{
  "encoder_arch": "tdnn",
  "model": "encoder-decoder audio transcriber",
  "dataset": "read English sentences (LibriTTS-R)",
  "train_examples": 15625,
  "time_shift_ms": 100,
  "n_mels": 64,
  "hop_length": 160,
  "input": "log_mel",
  "spec_augment": true,
  "win_length": 400,
  "tokenizer": "char",
  "vocab_size": 32,
  "encoder_norm": "batchnorm",
  "encoder_activation": "relu",
  "encoder_depths": [18],
  "encoder_kernel_size": 3,
  "encoder_stem": "single",
  "encoder_widths": [384],
  "fusion": "cross_attention",
  "decoder_width": 384,
  "decoder_layers": 10,
  "decoder_norm": "rmsnorm",
  "decoder_norm_position": "pre",
  "decoder_activation": "gelu",
  "decoder_mlp_ratio": 2,
  "decoder_head_dim": 32,
  "decoder_fused_qkv": false,
  "decoder_bias": "qkv",
  "decoder_qk_norm": false,
  "decoder_layer_scale_init": 0.1,
  "decoder_parallel_block": false,
  "decoder_inner_norm": false,
  "decoder_drop_path": 0.05,
  "decoder_positions": "rope",
  "decoder_cross_attention_every": 1,
  "decoder_tie_embeddings": true,
  "init": "torch_default",
  "residual_init": "zero_last",
  "optimizer": "muon",
  "muon_scale": "match_rms_adamw",
  "lr": 0.0027,
  "momentum": 0.9,
  "nesterov": true,
  "orthogonalizer": "newton_schulz_5",
  "adamw_lr_other_params": 0.0012,
  "grad_clip": 5.0,
  "steps": 5100,
  "batch_size": 48,
  "epochs": 15.7,
  "lr_schedule": "poly",
  "final_lr_fraction": 0,
  "warmup_steps": 150,
  "weight_decay": 0.2,
  "adamw_weight_decay_other_params": 0.05
}
Rows from block 4 of the text decoder, named by matrix and row number. Rows with one number belong to one neuron. Each number is 128 + 32 x the weight over its row's rms, rounded and kept within 0 to 255. All counts start at 0. Numbers have three digits each. After the name is the row's rms in percent of the matrix's.
# fc1: MLP up (decoder.blocks.4.mlp.fc1.weight, 768x384), inputs 0-95
# fc2: MLP down (decoder.blocks.4.mlp.fc2.weight, 384x768, transposed), outputs 0-95
fc1.12 096:126049105137097056154060060130092123101198103097143063093144180145107138125120156121143139104157101107189175132127112147145157147109167149100133113161143076103155103176125127121111126166138119175061124160151088166096139146094094173157132092110117171082155136139117134167191152081111130093
fc2.12 092:127166127069172066108065127127096098143151095111139138154122107100123122158104095131106113167112102131074075082127172191133170145117108156139114110094088122162146170133091152102109182169084157114141091119060113123134099106165085138097137111057170120162076109107136084085123102104115131180
fc1.13 089:143158150110138131144142150171158108106132105178143117117194161194084138104192115025115142156148051096137115118097085169141167148127134150084115101181156124154107179119080151181172143186129106128124142180117204060130141118118070138106120083100099147127143133129131120144118136105153158141
fc2.13 092:105078152115153096146152131073165112125127144159108122147091143134103124116103043151135135185122118098082095148155152122134097108110122106115105171132132139073163180169128109062143098154196139137089100155157068093191176106113181084104135191121160099148137151167099125096079125210062155113
fc1.14 104:120165185124128128147146130157103102129121137129088128114106162153166132130135106087156174096107172115201122102114116096090115147190137118121115142145160143135155135110104145076072137107111105160161071134106146135095132129136080107092111155136128115155139081105072187134120090149116163143
fc2.14 110:174107132128131110108129129167091120089125158157138182115099113163100133188136119167139089192107099112170230076123140162121158111159102189181071071106120111124144117145179191100204090145156103071112117125100207122122106108118059178138102118093091121135191128096082080111166099148118160144
fc1.15 100:108133113175065072098194077129113103146109123159163110144125094175111124143123115139141158146129163144120162093128129139115137125069189187104099140164094159198073123132110112100148110133120121112154105122116148127136124153147133138148053172067160090138150084130125155130139109113133093158
fc2.15 100:051124105107101202138149124102076113140147151106107160106144135053151152128104094128094133183151167139140129107147162130138134104098149096183094155111133140148115155127191112074101142137183160162158193102159078089151102136153141108127141166121144084159161093128112075154118185148157094118
fc1.16 103:134125143142144098164133107082131094180139163138117143191141190123187125124104114133198142058153128155167126162138161117084113147084101178197133143118086132146102136141114145127167093124109101108091110153114134184116119119127079064115087118105115132189092048138101075155090102136087088126
fc2.16 100:102126049101115094107094145161097159105070121127208103132087107123093133123120141139123074068181106179127131107135166133124116159157143141165090090068109134186058093154063073131143153114135129083112095151165094097178139155163148152082139085160129146061142121124118087100182131129103110087
fc1.17 100:139128154146144091132218103108091120083098093122165100140160116135118142118132117191182117141087082123121099093119146125153124111115120119163112161126110098106140133101159088091115111096171172112145156172093157083175149129137121103143110151215175135135157156079166109125083135115096112167
fc2.17 099:080098110095115094083137173180069149129140118153149132136117119178093175105133115127178100155208181108146158134162112195142108093195075130122093102108131181144120160183144101172118107123182106134131176195176143096158162150142135156143119180136153159147119135098129092131162134129213077076
fc1.18 105:150075165167133139169102070127138149124178202159176137089140125092132125104160096075073120158131094108147112135153103139135144127092165170097078159143109124116134159114102088160102149090109096174188143164126195165156093114139132117118146104131137124117099140159123123160154145149139188141
fc2.18 107:131206147133095082185107121107187147120159095124156167128110092117153129195097183128187114063142092147127127068083107143116151104102107106061112162179063165130157109125120126100124178111121157084133137119095115150157127077125140108113111075102104123172107148099159155098169095201107104177
fc1.19 103:159095158139127104147167146175153129170160154127113126071113129147137139131141149137168161094137065163138120150117166083161098115006180128077102156142097108116134124145119091134088158098143176116124191123078121117115153154140110152101185139175081124129085136150115128109124139166141065158
fc2.19 111:110137089108091091126147104208170121184145164125069150130100065113091152144129113121129180157105125145120146127120131210123062128198105095061183122136152133087145113135089130150149119163133099126152201121168118107104186172096133183145111112128116112142151129145122104148105147043129167113
fc1.20 102:098135042158202094114167140127159106143123151126114071198122181168066136115070111116102157093122080142115127147144163117091215115132137144142122081084128136116154161146053171091105120153134167109144097141094124139170126160179063170094157108077110141162125132146120140105071085121176076153
fc2.20 100:155118144114114119182135073146073116076173110150170106046086163148101101129145150150061109111144154164167167175166125153124131076054041111082087120142070151080127140107111095152139190083139154153150155150089116111146118103102125099103157132118153116082116160148177176118161134118143097118
fc1.21 110:157129122118124143088124098190178114186116130095105172122087132087106114147159115113113108173140120110139146125101131148148124104126119156178089136119133182122067129140192123128084149070068152076168164121109147125058125180172122083130087150088109129106168167169069109071138121122074098152
fc2.21 110:099133135153123167118111155098033100109184163114132097119045149141145170097122118059126061115109095148130133146135086139070130125155126156111121134085141107178150150147110148119112080133126117176095094137130140144101132165100086163170138091132130176131094090141146142110112126131153166131
fc1.22 103:178143121098070096135126099125151161092127137144115132160152164110157111128116098151124158140127107161101128129093109090141112173117128088025148155118121150127128164079125160162147105145060150059126105189121109106157125157095109173131092140174066145114174102134161129075153110026191144122
fc2.22 098:102061128132120165184111129086099096137134108112152070183097130120153105127158109148077131123143162134121135162111077148118089120124125168120103169100121124114144082146111153113157115188128106118127093125146084133055032075174092130131167111105193136082138130105100098103161089105103142131
fc1.23 104:146116179155060057141151100096107115134160084131171116105161142148141115133125076126105142083174127163182162099070118152111156120103080104151123163155159130117158123133132093143162072133123118117102184137055118115081089210128066164102176125151097169096119093122134138112081149103092094109
fc2.23 112:067107150169117095110059100075159111117096144155110139135181144069124179116128129206195144139121143109076158136086173076158073117143111129074110188157143123186081106122202181156114166136130141088137116137170105104170119069134159153147111128120137070143096135115151125136081137158150127174
fc1.24 103:169141131103150110158122115083131145139120137116136131150110110123171128094103130130109160113163083057137150152083114087193122118136180079114141108056152123103076135142094135198082119139078145095143151116133117138202147145200147081141162100184142130161177111159127135158136086133155172151
fc2.24 103:112186166163133114101069168140172141173091109150147176158159111164116120165137161138152115183137127132150094127121202121130159135164122165112067114135102137116160142103098093094133078088172118191127140093128095139175094102111102146142157140070082202178091096142157127123131155170065084163
fc1.25 098:113162113092101119106086124147146061119099120148113119129081156167153136160189092150153117085147074122118151092104077107112126143131152114114111102115131168045150096091155080170136106124089089067123095074169169095143130109155063151179076139156111089148137129116113136168111157112100177148
fc2.25 095:094141135185094162111138088112185146119171136176120191095098128149143213140124163095142132170120142033101108130113157096140116148073171164153177225105165140101139170104111105109146122119154139194132098162102189087165161066088131138038159155126074128130100149094119112133087144130120131135
fc1.26 088:133128101111119103146164104067094117153137092081193117141173190131168102115128098111124163163114124146132168103092142130132151104119186125109144160132131130119068103180107099160125111128101144083107154075157105107083105131149167137102140169104095142096103151128092109082122080157121154112
fc2.26 093:125142158092127071123168136079161143137071158190075125172133088137144110116170129124143082120133130105109112055025155094083101079090135148131115173144087108153130106160153122151133137126120152104143133144092150093159191149182099130101116130111100173119126126143092106139149194085098102135
fc1.27 109:130152097113241151150073119151128105186054111055101131119108097131074108132152105124107131092140183087052114098112072128159181141114165089187107171154099094078156181165113096094078137180082111179128076138109118126132128089145131182132104181154098105135122092100082119188145068110082128120
fc2.27 112:059122116113110133155093078169196109111092146158109163128114212126159118157181135115130077135147095115147166111175187154101066143092168125162076135177138145102111156119167087150167160164118130144153069181072086148145138126149145143164111176112051123105158150109105132078153168124083224101
fc1.28 084:169126118103148173137104098185069146169112075127123126121103125163131128085178159139127172102159156079103160158121166091154149161115135150154130124112172101102074127141125100125093134157129091118116102150187145141192068145138089165133164153109146054126160103091056140136115112146081162113
fc2.28 092:090111164144108144156108101151138147128106137089102099119080136116130166155136097084172131168131130110116117138093098083067147137087114070155121115084099103174122148120092154115107145097183061128180090110098142154131078161076189140143154122173187159145072179155131126113167102139087113130
fc1.29 098:115096119132179132074103142125085148159125139140146124111162146083089171167063095112117121124175153060134057110132101115095122110152168133124129127118118100147111121163129104187065086109115084153136156179105155170124111124181171126153104171156147101151121102119109130171147202102110158114
fc2.29 105:106159101106095147114131093136144172170127147146137087150111122160169140123089128162153132151119155102122191169129160143185093161142129094159134127138066143156104174064188089197168147118181174108089164134099102110102161122132156107131079184093109121108121179123097141079178151169108125122
fc1.30 100:086136091166081103159191134202088177146128142118109149100182131120109106180080123063131148122108132122096054119091100136157123159154146150143059146107098175123150146153135190174176164112123086134054118141120098113116177069172143092113090132066115139133154124094096061172142130104124112118
fc2.30 099:165043124136141136109074159101051135091129126098107106115108134088124139125107150093083120144084106124165120104148147133178186055134143146136159123142088165174205095171132138083035121135122128119192154177101106134123155174140115147158143134163143119110122094047150148131088107117106086120
fc1.31 086:129140153142116065134151147142112123167149091112137146150111130151134146136138149123122148164106127075193095159072142103123122107092091195113152169084146093075102188140143040143114165188099131098157127159172136134164076114113190141159134150164083132124130138162127153162124046204140165108
fc2.31 082:122086124076098121123094128172115135110102120166158146128138155063123117105093076131129128111132162121091137165153129064182165188194106084165124147114110139205191105184101085130154081137146137220153097108128178115214103153131118184120160077081099139135159074107091166160113176102120089142
fc1.32 108:173168166153116124165144154132096119105087111190156187100108084152081096079111125103125148151115097133145128081078169128068145076115102144124077117151116089174090089160112137123196172181092079148149119160132128150143114167136111080109180080144120084146094135085123123187129156146148148161
fc2.32 110:122101111152154139115184165163111114053151128207128146126107104109126127166155141109110072089130111136120068119111134108165109109151154110092157119098143062106114067121105155158220115135157140127102152105085186146118150114117119136179146095161126132115121125102094111100183137138070105128
fc1.33 107:090140130131135153123111133131165119055196146112128157144122165160164127114123140179062139181172131123098085119131150083161153154156137138067171125137108177137163121123061114118144179123119159142188061158113174134125124110115109078120116152122119155169142168132088131139177169094135138148
fc2.33 111:150130149165146118127109071125159072065182166143132168092155111097129080191163067064117139071125142142056182111098124072103094073116114103132154145134066094153118084060158129080118110110180126089206121144056092075114131105122125074115119142145133126096115171167150117120088080118145112107
fc1.34 110:119119090178112110139152056132077137105124115083159141105137101185084121206136144148083169089123162161164097143114114139145088150143130115047129061106166176121148176116103162144121176118090105175193114160200109072119165123080137185125115090151113115109105168183153193132113148123153135154
fc2.34 109:120099077115127152110189143145195137138107156148065131178078091096133155120108095115148106138149171068084131082106114165135123121124109060154093126134074074091172114147192161112102095125119154116147129137154122132098161143138100106161126120098201127149135087098124133138157101113187135103
fc1.35 099:126141104156180153167128071108129151098143098152150122069101110121146199172157140054075101121107105138115081135081128084156072107181132130132124177146149149217101084111078122126127121147160119136115109127099107083153176061088139116118100101138039066172114161082127190151111147124155140104
fc2.35 091:103127172092138106128138136142162106114140113141086105188138123188143085121094127162151116124208112159115136139143113097109114082169107168111124107118086150118168148186112102126114118092108149156113139129154129142085081132140192121132169140085154160062079131153159102084162124123148122175
fc1.36 096:118114108157141128133135119140137099115179160087123149140105180127158112116193111110099116164187074117118179071100144157131084133192155135126150174117079155175054137123121109110140120115082101127126113194130177129173135144157167139130172088097090158101079139147145159080110147154062106130
fc2.36 098:120128118125085125149173166127127113144154089132142192074190188107050175110164133158144152130074098107074117185183158145139141118068120107141136087140171101117160162172096150114159143148088179086152112099188168116168170146110162128101107213125170116186111100183124088095173090117149140114
fc1.37 101:127124142131161090092200106114107113129110074128158190134107076106095122116130126180158206096116073065240161164129146103148150121138130123120079155151120130170147128084145117134077112087163101118109106146122230143195154107111079168113155058139129071138212115093097125177152114103124124155
fc2.37 108:124110120172110070112145112102153153084117180110119101075160087134141109130130176118049137134149079179127101114081137105123124139133084143110104195124157094055105136134114145130173181108113137142108187119158039172149137166107047144165124137088146174140112140188132134134075138089162153123
fc1.38 088:144108119123103069155113124108115114149103125156093134130121138103121087116125145186148144134113122164160121093171141116132119150131176124147119110089152099174088149131082131142095147111076145114129152122142235147185077171103130143132135121086161137212156061155153098140145107102133159137
fc2.38 083:113181149155154111099119133149156140091153123162146101120179073109106115121187202115133132139127093143165104106119163152140078115077119139125151112133149086145187131162118148152140216129148167158143078119120114133108206057116110092161163185095129083101158201172097100097136143182141074108
fc1.39 092:109159138132132124124156106164102099119152155062078097124132123068168107094127115138111172105087135161192119152141105107094139176139116133088141153093128214130127164091061112191123149124151122199120128207181125137121066115119090108138107181143127168103107064127122173104163118133157185106
fc2.39 093:124096074155072092181163144116146097182166117119141077134058147129094126115149154115159093126223125192124184114116163142117142132110182139141158076131120157126102137149170129170135166146118146131109136109147155108083076154130106094142065115130158132184157147137147112154108109128185122073
fc1.40 092:136126158170164124125173131152152142112068045140087061160104141133161179068150157145137137127113127121187188106107128193133131136052135090181053119143149110134078123131073156124083129128139121136129114097113187092126157094126124134176173140100138127122071124118109111164123095157108131090
fc2.40 089:068084065063136106192143108131183126131113103139161179157113113202048175132105130141118178121111171139123156139110185097124136144137184104092194130102120103068165123114191166114097106136078132185089096128114157147106157076119166112049103107135157189160124109109106161105141144161138122103
fc1.41 103:086127149156140107148142150157159125174173150122108156110117122101140138114161111142179105152174137083153135122164147184125123153104167139068091164112120159097077104126079140092124165161109057142093084180085120116131111083098084126069086169102152113107149061113094164081056182041114135125
fc2.41 099:117148147104133088120131175105116123137148116136102157095147195101138124111096090184133144156139154124185113136159134056151085130094153101135097160083201106122150132079186107131156183108165129101061107110117129094123077116083094138115162135125086091131112096140130187178151052109119158100
fc1.42 094:173059155113138151161157103166154145119180181137070085149135142112114164135136136117135118094137180158143105165110112114086110112105082095131069078161105120129117130174085154100125085110149082127116096122123139098192109099117103130139107135122110165133131157108134138147178211140138132151
fc2.42 097:142175120120132115124112130101131148154152067044157155147210175163137197068152118112134132103106145067090152139164122126055141106122129153124096116117142050133102158098098141140150139157157111150127091070071053162132222145177114144121122111071147077069128122129102105127074110132150129151
fc1.43 113:166108118151112173133103132146140157102120181140155133167174175085167106160106119094164116123098162053193106092091156127155162096157093065140174103193129138117061130107102152149062135189181177096117121083126173177142158150128131141074114083149090149171148162110080093142139124116117133176
fc2.43 111:089162170120113097150107166147152131141147070177219124171139098156149157128097062138106131121144156126118144079136111199144127086091129129165193073138124139105169170083106180124169125161148081193121178191083121128159103152104098123134113186163164128018091135080097118201103098157067120148
fc1.44 103:108127170187119153147181149122196112115162109149144176092131156113167128114129102136079099167175117166166112111100155126164103126159124118099119033079156124190035103076124141087140125144098180132142064140112139169108169097193166118097159116095117142106176164189082141105081105151133172113
fc2.44 107:140108152197137105074107096187141167157136087151107149180167091140146163177138157134122133157154164177096139069130144133111092103132108059146114170147143147133116129111168110115037098104103104072107087178116095133167137145104101069092181179072096163133151110088137139099087116164088136182
fc1.45 082:099105110113158124139120151164126181172145127150135122127164125204071124114161128082133174130213121166070140154139097139079101089119126154167123120173113140091086072167100109160113085160072109162144063103076142154111167176161084134078140134141157120122097092126093118126104126075113124159
fc2.45 083:120133137177102071150167158131129119133136129126174167131118160160201149045116159150171125107102132089165141120042119116131055188101081107122141160072067097166095114123149161188064136112112101132109121072123127069138189096109138107158107100106111100135120136115150124091123188153130179041
fc1.46 098:188128063122171114089136124187150137119115177119121063113106111075145127081147114123143149100150104107177119118088107122153176109138136135139121078136107140091105093099127070145100120137099101091077131147163164106106079172098121090086063106148143117130097087108117108096096112166083092057
fc2.46 101:143126091108161058094153124103108099157046145156123152141156157127119128205116152127148154101091124138149150217112163159078132091137106104152175146119125156108102132147107131152160208128117160135166092090129166082141150173157109110075131086174112198081118136133123100118075159079173074056
fc1.47 092:070095082107149108205176133089156133093162160104096083174116091057131109194110113087091110110177125163074154132132139188138135075148105103119121129172127119118121130145112085135104145082101169148137101131164087157145148132130105098106116127164078105107132098178158123106127055106120158195
fc2.47 096:144114141133169144155071098100119117100138124147163130087115109189139149185070155169136125112152110156096067138166164142121100107145116168179103156135152155064109145148158102183167180126086142062104167143160133142043113018179124157152106109205096115179081180110131179172130198111121161111
fc1.48 108:135128155170122079083107107080146159163104088111086151132114110082057144131121131178147179123142077136094132173158162175086126109119145151144145124143158104133069105082130091144111144123049055146100158161115071098107086081184180165161153136191107118136133115144145130155113070180147151114
fc2.48 105:139109124150190148110188151090158134140091130077106095091114135150132177121135122102198117168058132074131133127151105162189129130119174121133123146155186179130122101130118152106172112155145133094172181140142161129064146174111133136139191112140198173118035103166126132110128167133103092140
fc1.49 090:150164056121092110136137119156139076116105155166123086123084118163147113127112096107087097110077168113139129155181065164135125077117131168155188108125187107155191107086110122149070136120128131086139153167151159101135175152165090142121132156153186137109110125147115088125150064151096167126
fc2.49 084:153132142111062211178155120147140146121086098105138166156189038149116143092122147100123164112144155116083155094151162112099125071176052129098087134173120154126084141142093155144137027209107082136098210127075154086134104108189142152124131146075139171143131124102142106095080119180141133080
fc1.50 110:161114126174135092128142134142170154130104076201120107138132162099106064141075100098143128127197157096113136126128117133114116101075152125168090157105049125195159096115115148079135126134120088127178129118120149109075129147113197105167101117134138051139114136126116170143159135138129128111
fc2.50 107:132198157083150085142184162160072106143108157140176163089123110102132117110145170190157071104170097099144130170144132133141092118153180074090150136163144129138054083188156080120071173144130124112099138163095078133137044145103113082141141131113121161175132093104137043117119175155172149107
fc1.51 095:137148153143130137117184167159133055122109106169145121140082112093128156051164120119153095154147107118150140157093087052109130174069105122143131165108112100102105135103116146083164150111201207106124136168116145169081117132155092078171158112083116087106120090129154098152126160122108142144
fc2.51 090:151128095092166148107095135097121135127170099120198127082153125169162136128075099095170156120086094132069155086141120120084112105155196160199084082117125093157092181102151156050094142151166091166133149083104124079200157188140093134149090109203113156087088132109136106111126134147157114174
fc1.52 108:139142160087121153086132180126079037105098105075134109136120078120105087097139138180072146104159137162111149102116159130141146051104080168119144109144124156136168149175132145196103167107078169080086068117146116134157107113093201131092108094124168188173127127191126111171131168100081108129
fc2.52 101:138092110154127121162126134128159183123184143102131091078123139134143101128162159152151118163102053194112107132115098149142106175122146123197098135086138128088169168051116159099175115117131141100167127095111083129145060114155121160122145182167068140109183168086120156071135152113128112133
fc1.53 071:147111157122119136150107103126110085139106061164160085150131118139123082140165115133107125170092146154099130137154122121113103109097089121117162101088187121113148113173159163123167093178171101078131204073147096131120133120121167127121109162099147194133198130136113123208125106102079132190
fc2.53 069:129143136186125056129143155119162143178099109133084109124165135094107135105181111123120125092102155113147121137117096100149190172153191170086111098192084062144136103111125135121092108065076138163112096154165137094104131150096141130096117099110170110100099142130150171111124149175091127133
fc1.54 099:135099105116128140126170045142170095128123153080144162112102117158168142163148156077137186123150137135100116141093170106143112176160129089164126172195095127147078138202122128104127058098124149080142085090117099124161112133165140077097161135078090120196113089144103100111136122160109203192
fc2.54 101:132115128103128079136122186106111118170156175120168136140090104087122191106192126084114150157114117116132101150161135152153169148126131122164095102133112151114148122120056119069154139164128168104179143150065088172131123115091098087165097083106120099080196130076157113191110094121162099151
fc1.55 097:124142169200116150134081167063130123170172093145117179160183115164091109126156077156093129103134103133109166084148135166111103193163175104123128099154114152119169164094109064185136113084106152181152128135101166102140118160124132146184075148166102122037101095108129121112102073112127135148
fc2.55 101:106110132135094148157125065126095158134149111088174114180096117138106086152131175161112158182181151093137103127121079142096101106166086091193122064161178134115147147167127141073072093136110095144071147114143133158131109077075179069138110159065081125099125143170097170083104140127172191169
fc1.56 088:130152108155101106165186100082146107080113189120122096161117169194098161158155127062117124120066126066097169129093116069106160150124184130166167157112126127140193108129130090090136147137123174158146136101178108077153106095154157115166110143122110136103128099149146130122128136174108136116
fc2.56 089:055109141143077114138143150158140182139128132144104107161138195050132134158125053212179098114123128127133056110128106143154121118132130137168139083057144140121133065087143163150134124178109136155200140076143150096159123140133121133124180182090040159131096091126129150141112134075070041124
fc1.57 096:152068170093147182196132097138136131142093101096147148104141127162117132136122130094131139139149144141087127131115164062130137186209134075122090109137103118159112152108174114123126109144221158107125121131145170131176088131125070148101129151090135119085123089080146137096099144120112174158
fc2.57 091:066111114152099056125070133156097127092095109155131084166075147095092173114098150136141106127090097125200188164114096166125185143132125162098143064110137134088153105155076084142161104109089121080090143134144059159137185191135149087112148073111163111110156132122160136160131107125176062124
fc1.58 093:129090146090133142096165113161155083117130108161134086095085115130145086101166147148142091127120132060184098063104130083094116130137130146134066110138146142127152135168104209107128126130128074099162124137148062087120169161162184054174076097145135125148085116106146157073149149129158132202
fc2.58 091:150158095065094159050124086129086091165112155087149168109094117172103152179065173121184149133096112135117173124062146132096211154056154144156128087147083171106093136154170152182141129103149156132100140104144162146114128076083168107148143109146103184137171134154155115155150097194126108157
fc1.59 094:096089143071096109144154148119162121145096117090118168092112134076123183138168175126117119112185118152153153148158159167104166115151128100112163229080088163128149130132112123122137101080109173165128140145098136062161146088129136146110093170093093091063126158147116099130125140117058116145
fc2.59 090:112158094189082132131100148069102111095100071124116106147104149105124114145135084146182161129064072100144142200151097104143079139100120141031134112163130138131126036113172159134112164109118141110164064135172130124159126144160204119115139123157188139125171116158101107131097133160203113094
fc1.60 102:088128101165185067092144074086106113098122128095152106133126163178071131184182085101156152118075087174127080139092156181130145151164161149170121078155132128093104120177108095168140184066081195165176113168108127162121141185128108141172113162156104149232071147120105161152103145141158086143
fc2.60 102:157132083139132133104125180156116129138163165131124109076109138104172114072187135131084131078127139142103105168155106104130169159156151122153132169171109082181120112085158091146130190124156122121064173151164120176126116139107113141133131134082155149099130121088137127123056144058169069090
fc1.61 093:106066149135090148056161130122149095157152198103143143152127161098144196095118150077098114077182207112099101116142101106189096142153163145086135148161171152153097110142113126094194138142098087103074128155144085139148103092140104133118126198091049111181107120152116167112106127132167119114
fc2.61 090:076095166120110149141088133160133189151096115140112130124181128042133149158107097101138176069051150141105083086091173075154110107154116152133139089102054109105183122098171055188089101132178143123169148132132147144123115161149128116115123104171114168222161103140129125120124086139175145135
fc1.62 097:117106140122151101068106139175094138162185112107146106116130180076119129105076137144140198145129061170098047128158105109115147149122205142084081107131130133109077141113100163121109118111180208152125157102153096142123147132132121113118175113122133112126172136152109101153128142134159111162
fc2.62 094:144127126143143126168157152130171139056179159125151141087164102134150076116186105082065128103086144087100112131141164157125109120133154123118142132091112121147148094112075095193166148106107114127066104202119143082094152180164106150113140146104096135104104131080131081121138099170125155096
fc1.63 102:111096108081056165098159114048154115120123153113133130114092152140160084074127131125139201147106106100115074171162156130152099126101125080097124147138120180154099152140124078161147116100135092116068096116111152116178147115102121129176113164163070158152060173108158101198142119124166167115
fc2.63 103:155117103156150107124105131061158099106079144134116139113082118127113126151159101176065084147112142113125185120084161118113103096103091167102163108167124089160096077093105160141151127139168124171103142148118120129142059110107155177198102139151077123099150126089125154115135155139138108165
fc1.64 096:116093048137157071140116089109160189126156117148135185147147170097181093116120128102115134137159133100149144138116147117124146173122066144132131111143155128114086139141100103127074132133119064149158076123150192154136111142168143122182128108112101135171130120145135122126110091102065233146
fc2.64 097:122108102127132086131146106136124068096169136119120166127154111121112127141155199129105177141127167129230082109142175136114102170127136157113116189160138084119194162117141112117183090144127163156112097085095106134121134133125091118146147158121154069078142211127077170131140161083121080129
fc1.65 094:179101132147169133129133140121098134152159084135221148115101083051038134185090123141154085133173195121111150151135141150121144119166149111129151143158132117163146105152164109104117129147131094120112163128128178114129051157162127087102149108093116174140168161113087097142085159081138091171
fc2.65 101:046086138151106114126068140115069107193122099165118128102110136169164116105130151124141089056108120167132125153128124092125150140116146134116095118131104136160125096153099115167110172132117111132198089160099056185081167118105125112094101162120179132141118098175115132110139065148075130145
fc1.66 109:120118110148129132144173122094151148121139119161147149119074059108105114109139131098117064095136126074170096124101199218138067095081179109098109122175168104122147114056125139142149126158172081111102123103141166083108152144148122124161122167217165092166135170115087167101123157140080179147
fc2.66 109:138124138157171141123103076174108065116089133071159180166128109107159141127172136153118138091149147080143155127118163113109075128189103140099142162135136210148172153152020104106118123108086117058121144133127133139123125177130144182125129101097138154126107120113139179110103099167104162094
fc1.67 108:147149131163119106116144126173118093127155174104092088168198124175098112090074135143105136122215071149198083134134104169168119124154171109149147109157108081136161108174152171169126187140190101176162164162149105142098126116120148142111140167128097075155167136113107071179097130098141133072
fc2.67 105:091152117145158134142103166154136083128075112163143185155046138143101154120124135113095153107125125102111126103101154166078164089121088057164117133129073143116135126200159112117097069136144121078099119134077148131153128157164049160114100125150157164120135110139144121058133132083163143116
fc1.68 107:122111176135118116126148097166139139142175132115069110117128106114154154212154141141106191163126158165176078104079101112160135106183128135130163152128085131088114190167087121122143226094151108139108159106133118078147110051159155121117189124176155135129119101077105185086182170113129136185
fc2.68 102:163116128144130096115103068103125152149086167111117145177134096136187122108153123136114109130136113142095174096119187142155164111116092111063212137075120110146089144127083139131131131060089146101123119115149162094094111152094135115106165095087143105113140144164176078106063148132171103110
fc1.69 119:065141193148158146146113131117105081148184153123128074126126116127118151126080105117168130156095106119147074158122134176098127128111159149134141124074071131115135123194106131187129135151136182141129073150144111083081150115151146113096074156154112141069118090144154113159157181096101109132
fc2.69 112:168117163111148147170125147075097162115114160107172151120196126093135114155165087087187145106190153102175057155121126072096102156096144093078160159116203111092170136109156132111165118082196172118201083091138095127137112169107127110150080152171134102111106075120148096120143148181172130134
fc1.70 101:123123136095114103160152119112137122097109186116173111067122104077135147124126132190135128176222128123117141113123130160169083141120086183076169242052135137108183109200084149152138136129076084089123132082169157119097187128123123122101136162094134147144151135107057095130098086107155111134
fc2.70 096:118126112124157160148106117135116182126135132153154064111139147113149072064128163117158127122147082136085152127130103095057140116113152080165121097109084126113178127129161096157143046101145136107154127187134152126082092177147136118124122058112126123072137119080068128133118120115145155128
fc1.71 076:183082133109088091211108126158109119161078135166148099115134159127159134068150130170149107111132127116214096154125131129122156110145116111114132112117084184133131037117115088120185152105115120101160150124103187106089113140134177155160103123098174100098140205119104133123145132197133171138
fc2.71 079:117107139120140119121135148138110116118136192080113119210078139144062097131103144152160098150092148141133107137118173176124132118109119165082125110113095154140061103082108115182095133096072097121094116093152128113151157178149169125109076119180172130100166162086157104120068100097138169104
fc1.72 082:168149156128122121150091112118110083150063168105132137139100187116158153136070121148126056146149139129130090092111146124198117008127101149217158141093153128165115166148113163139104110157128139143105101072138125135107128112135175123182084103145138122140132136133156179117143129120135104105
fc2.72 082:114202123108118136102110153145114112167136095151116129107153180153177153123146114150143130096151130108134120132115123096141133127105124089083144094162077091168104138157138157205147135141075174116090145149156111103154088124075110132099117097068135161161123100156151159132129113119166169097
fc1.73 108:146165133093117135187160082151110129112124145200116173091183046100154092166096097072103087070134154114176128144150168103167100142117126130154130156167141128154205110096111141151095084115136103139089107068085157130151167093078125083174138073116173131175133116090166060162125150196083150160
fc2.73 110:134083084093147135100059148157104104083088096133139106157075101188125125109130121110120121094158119099120083128130110128148108128145088078177142141199169167134128089121105110107146146095132120161110070076055110107146116160132108143151191127089164156175129114153135205122062123108105127124
fc1.74 098:107159123171200111132160166123133189147100105092142111103054150112161115086106106188102179174076129099166166153159129110141125174190151159210124060109094146103159122111040189059136127172096144104128157148113120149167172122110032145113154210174111142102145161125146129123126144105107167138
fc2.74 093:155125184132173097152109149111157126139171167141201028132125132059159170178121075138098132108154150168150119134125114103113137156094131130100122121116097109109153142152114085163101101169121119136122111110058180167128083142061168076143047139139130178103142117170130135169125159117130151135
fc1.75 100:182132166183153156133163179131093129075062133187181099094121142092130136187137119082161153129119123091110142149143121133160189122118135090178113104108124086150156127121121193127131121183046097104142127161143142114115073092092134077094156134136096089134084115131078138082160115105145131125
fc2.75 100:130168126142170093085114074174119158158161098113095113079146093190135146170139152155137116112153159108148099133095224160145120142148097086083147146145151140184145147094112116165151135091108132069167137173100138115110167082161064139124103123161120102114132072173134125163096168087103113183
fc1.76 092:123126133146153104155184124130158134187121103075090092174181170128132096172101121140174138092113094147110102125102135049085111096144160152129107087140139072152166143180129115106187126029152197094119121156123156099116100147141103097111128115080150192125164168135128178135137119079100175092
fc2.76 092:123108172108108094163115132134137127132134189114122179091131119118186117129119103141139080186183168127078141109139125205118167124097122103197133160109131129108096149102139163101111113162100152139130183171124141153115176097158172167158171109125117141128135116153159110131108211147130142115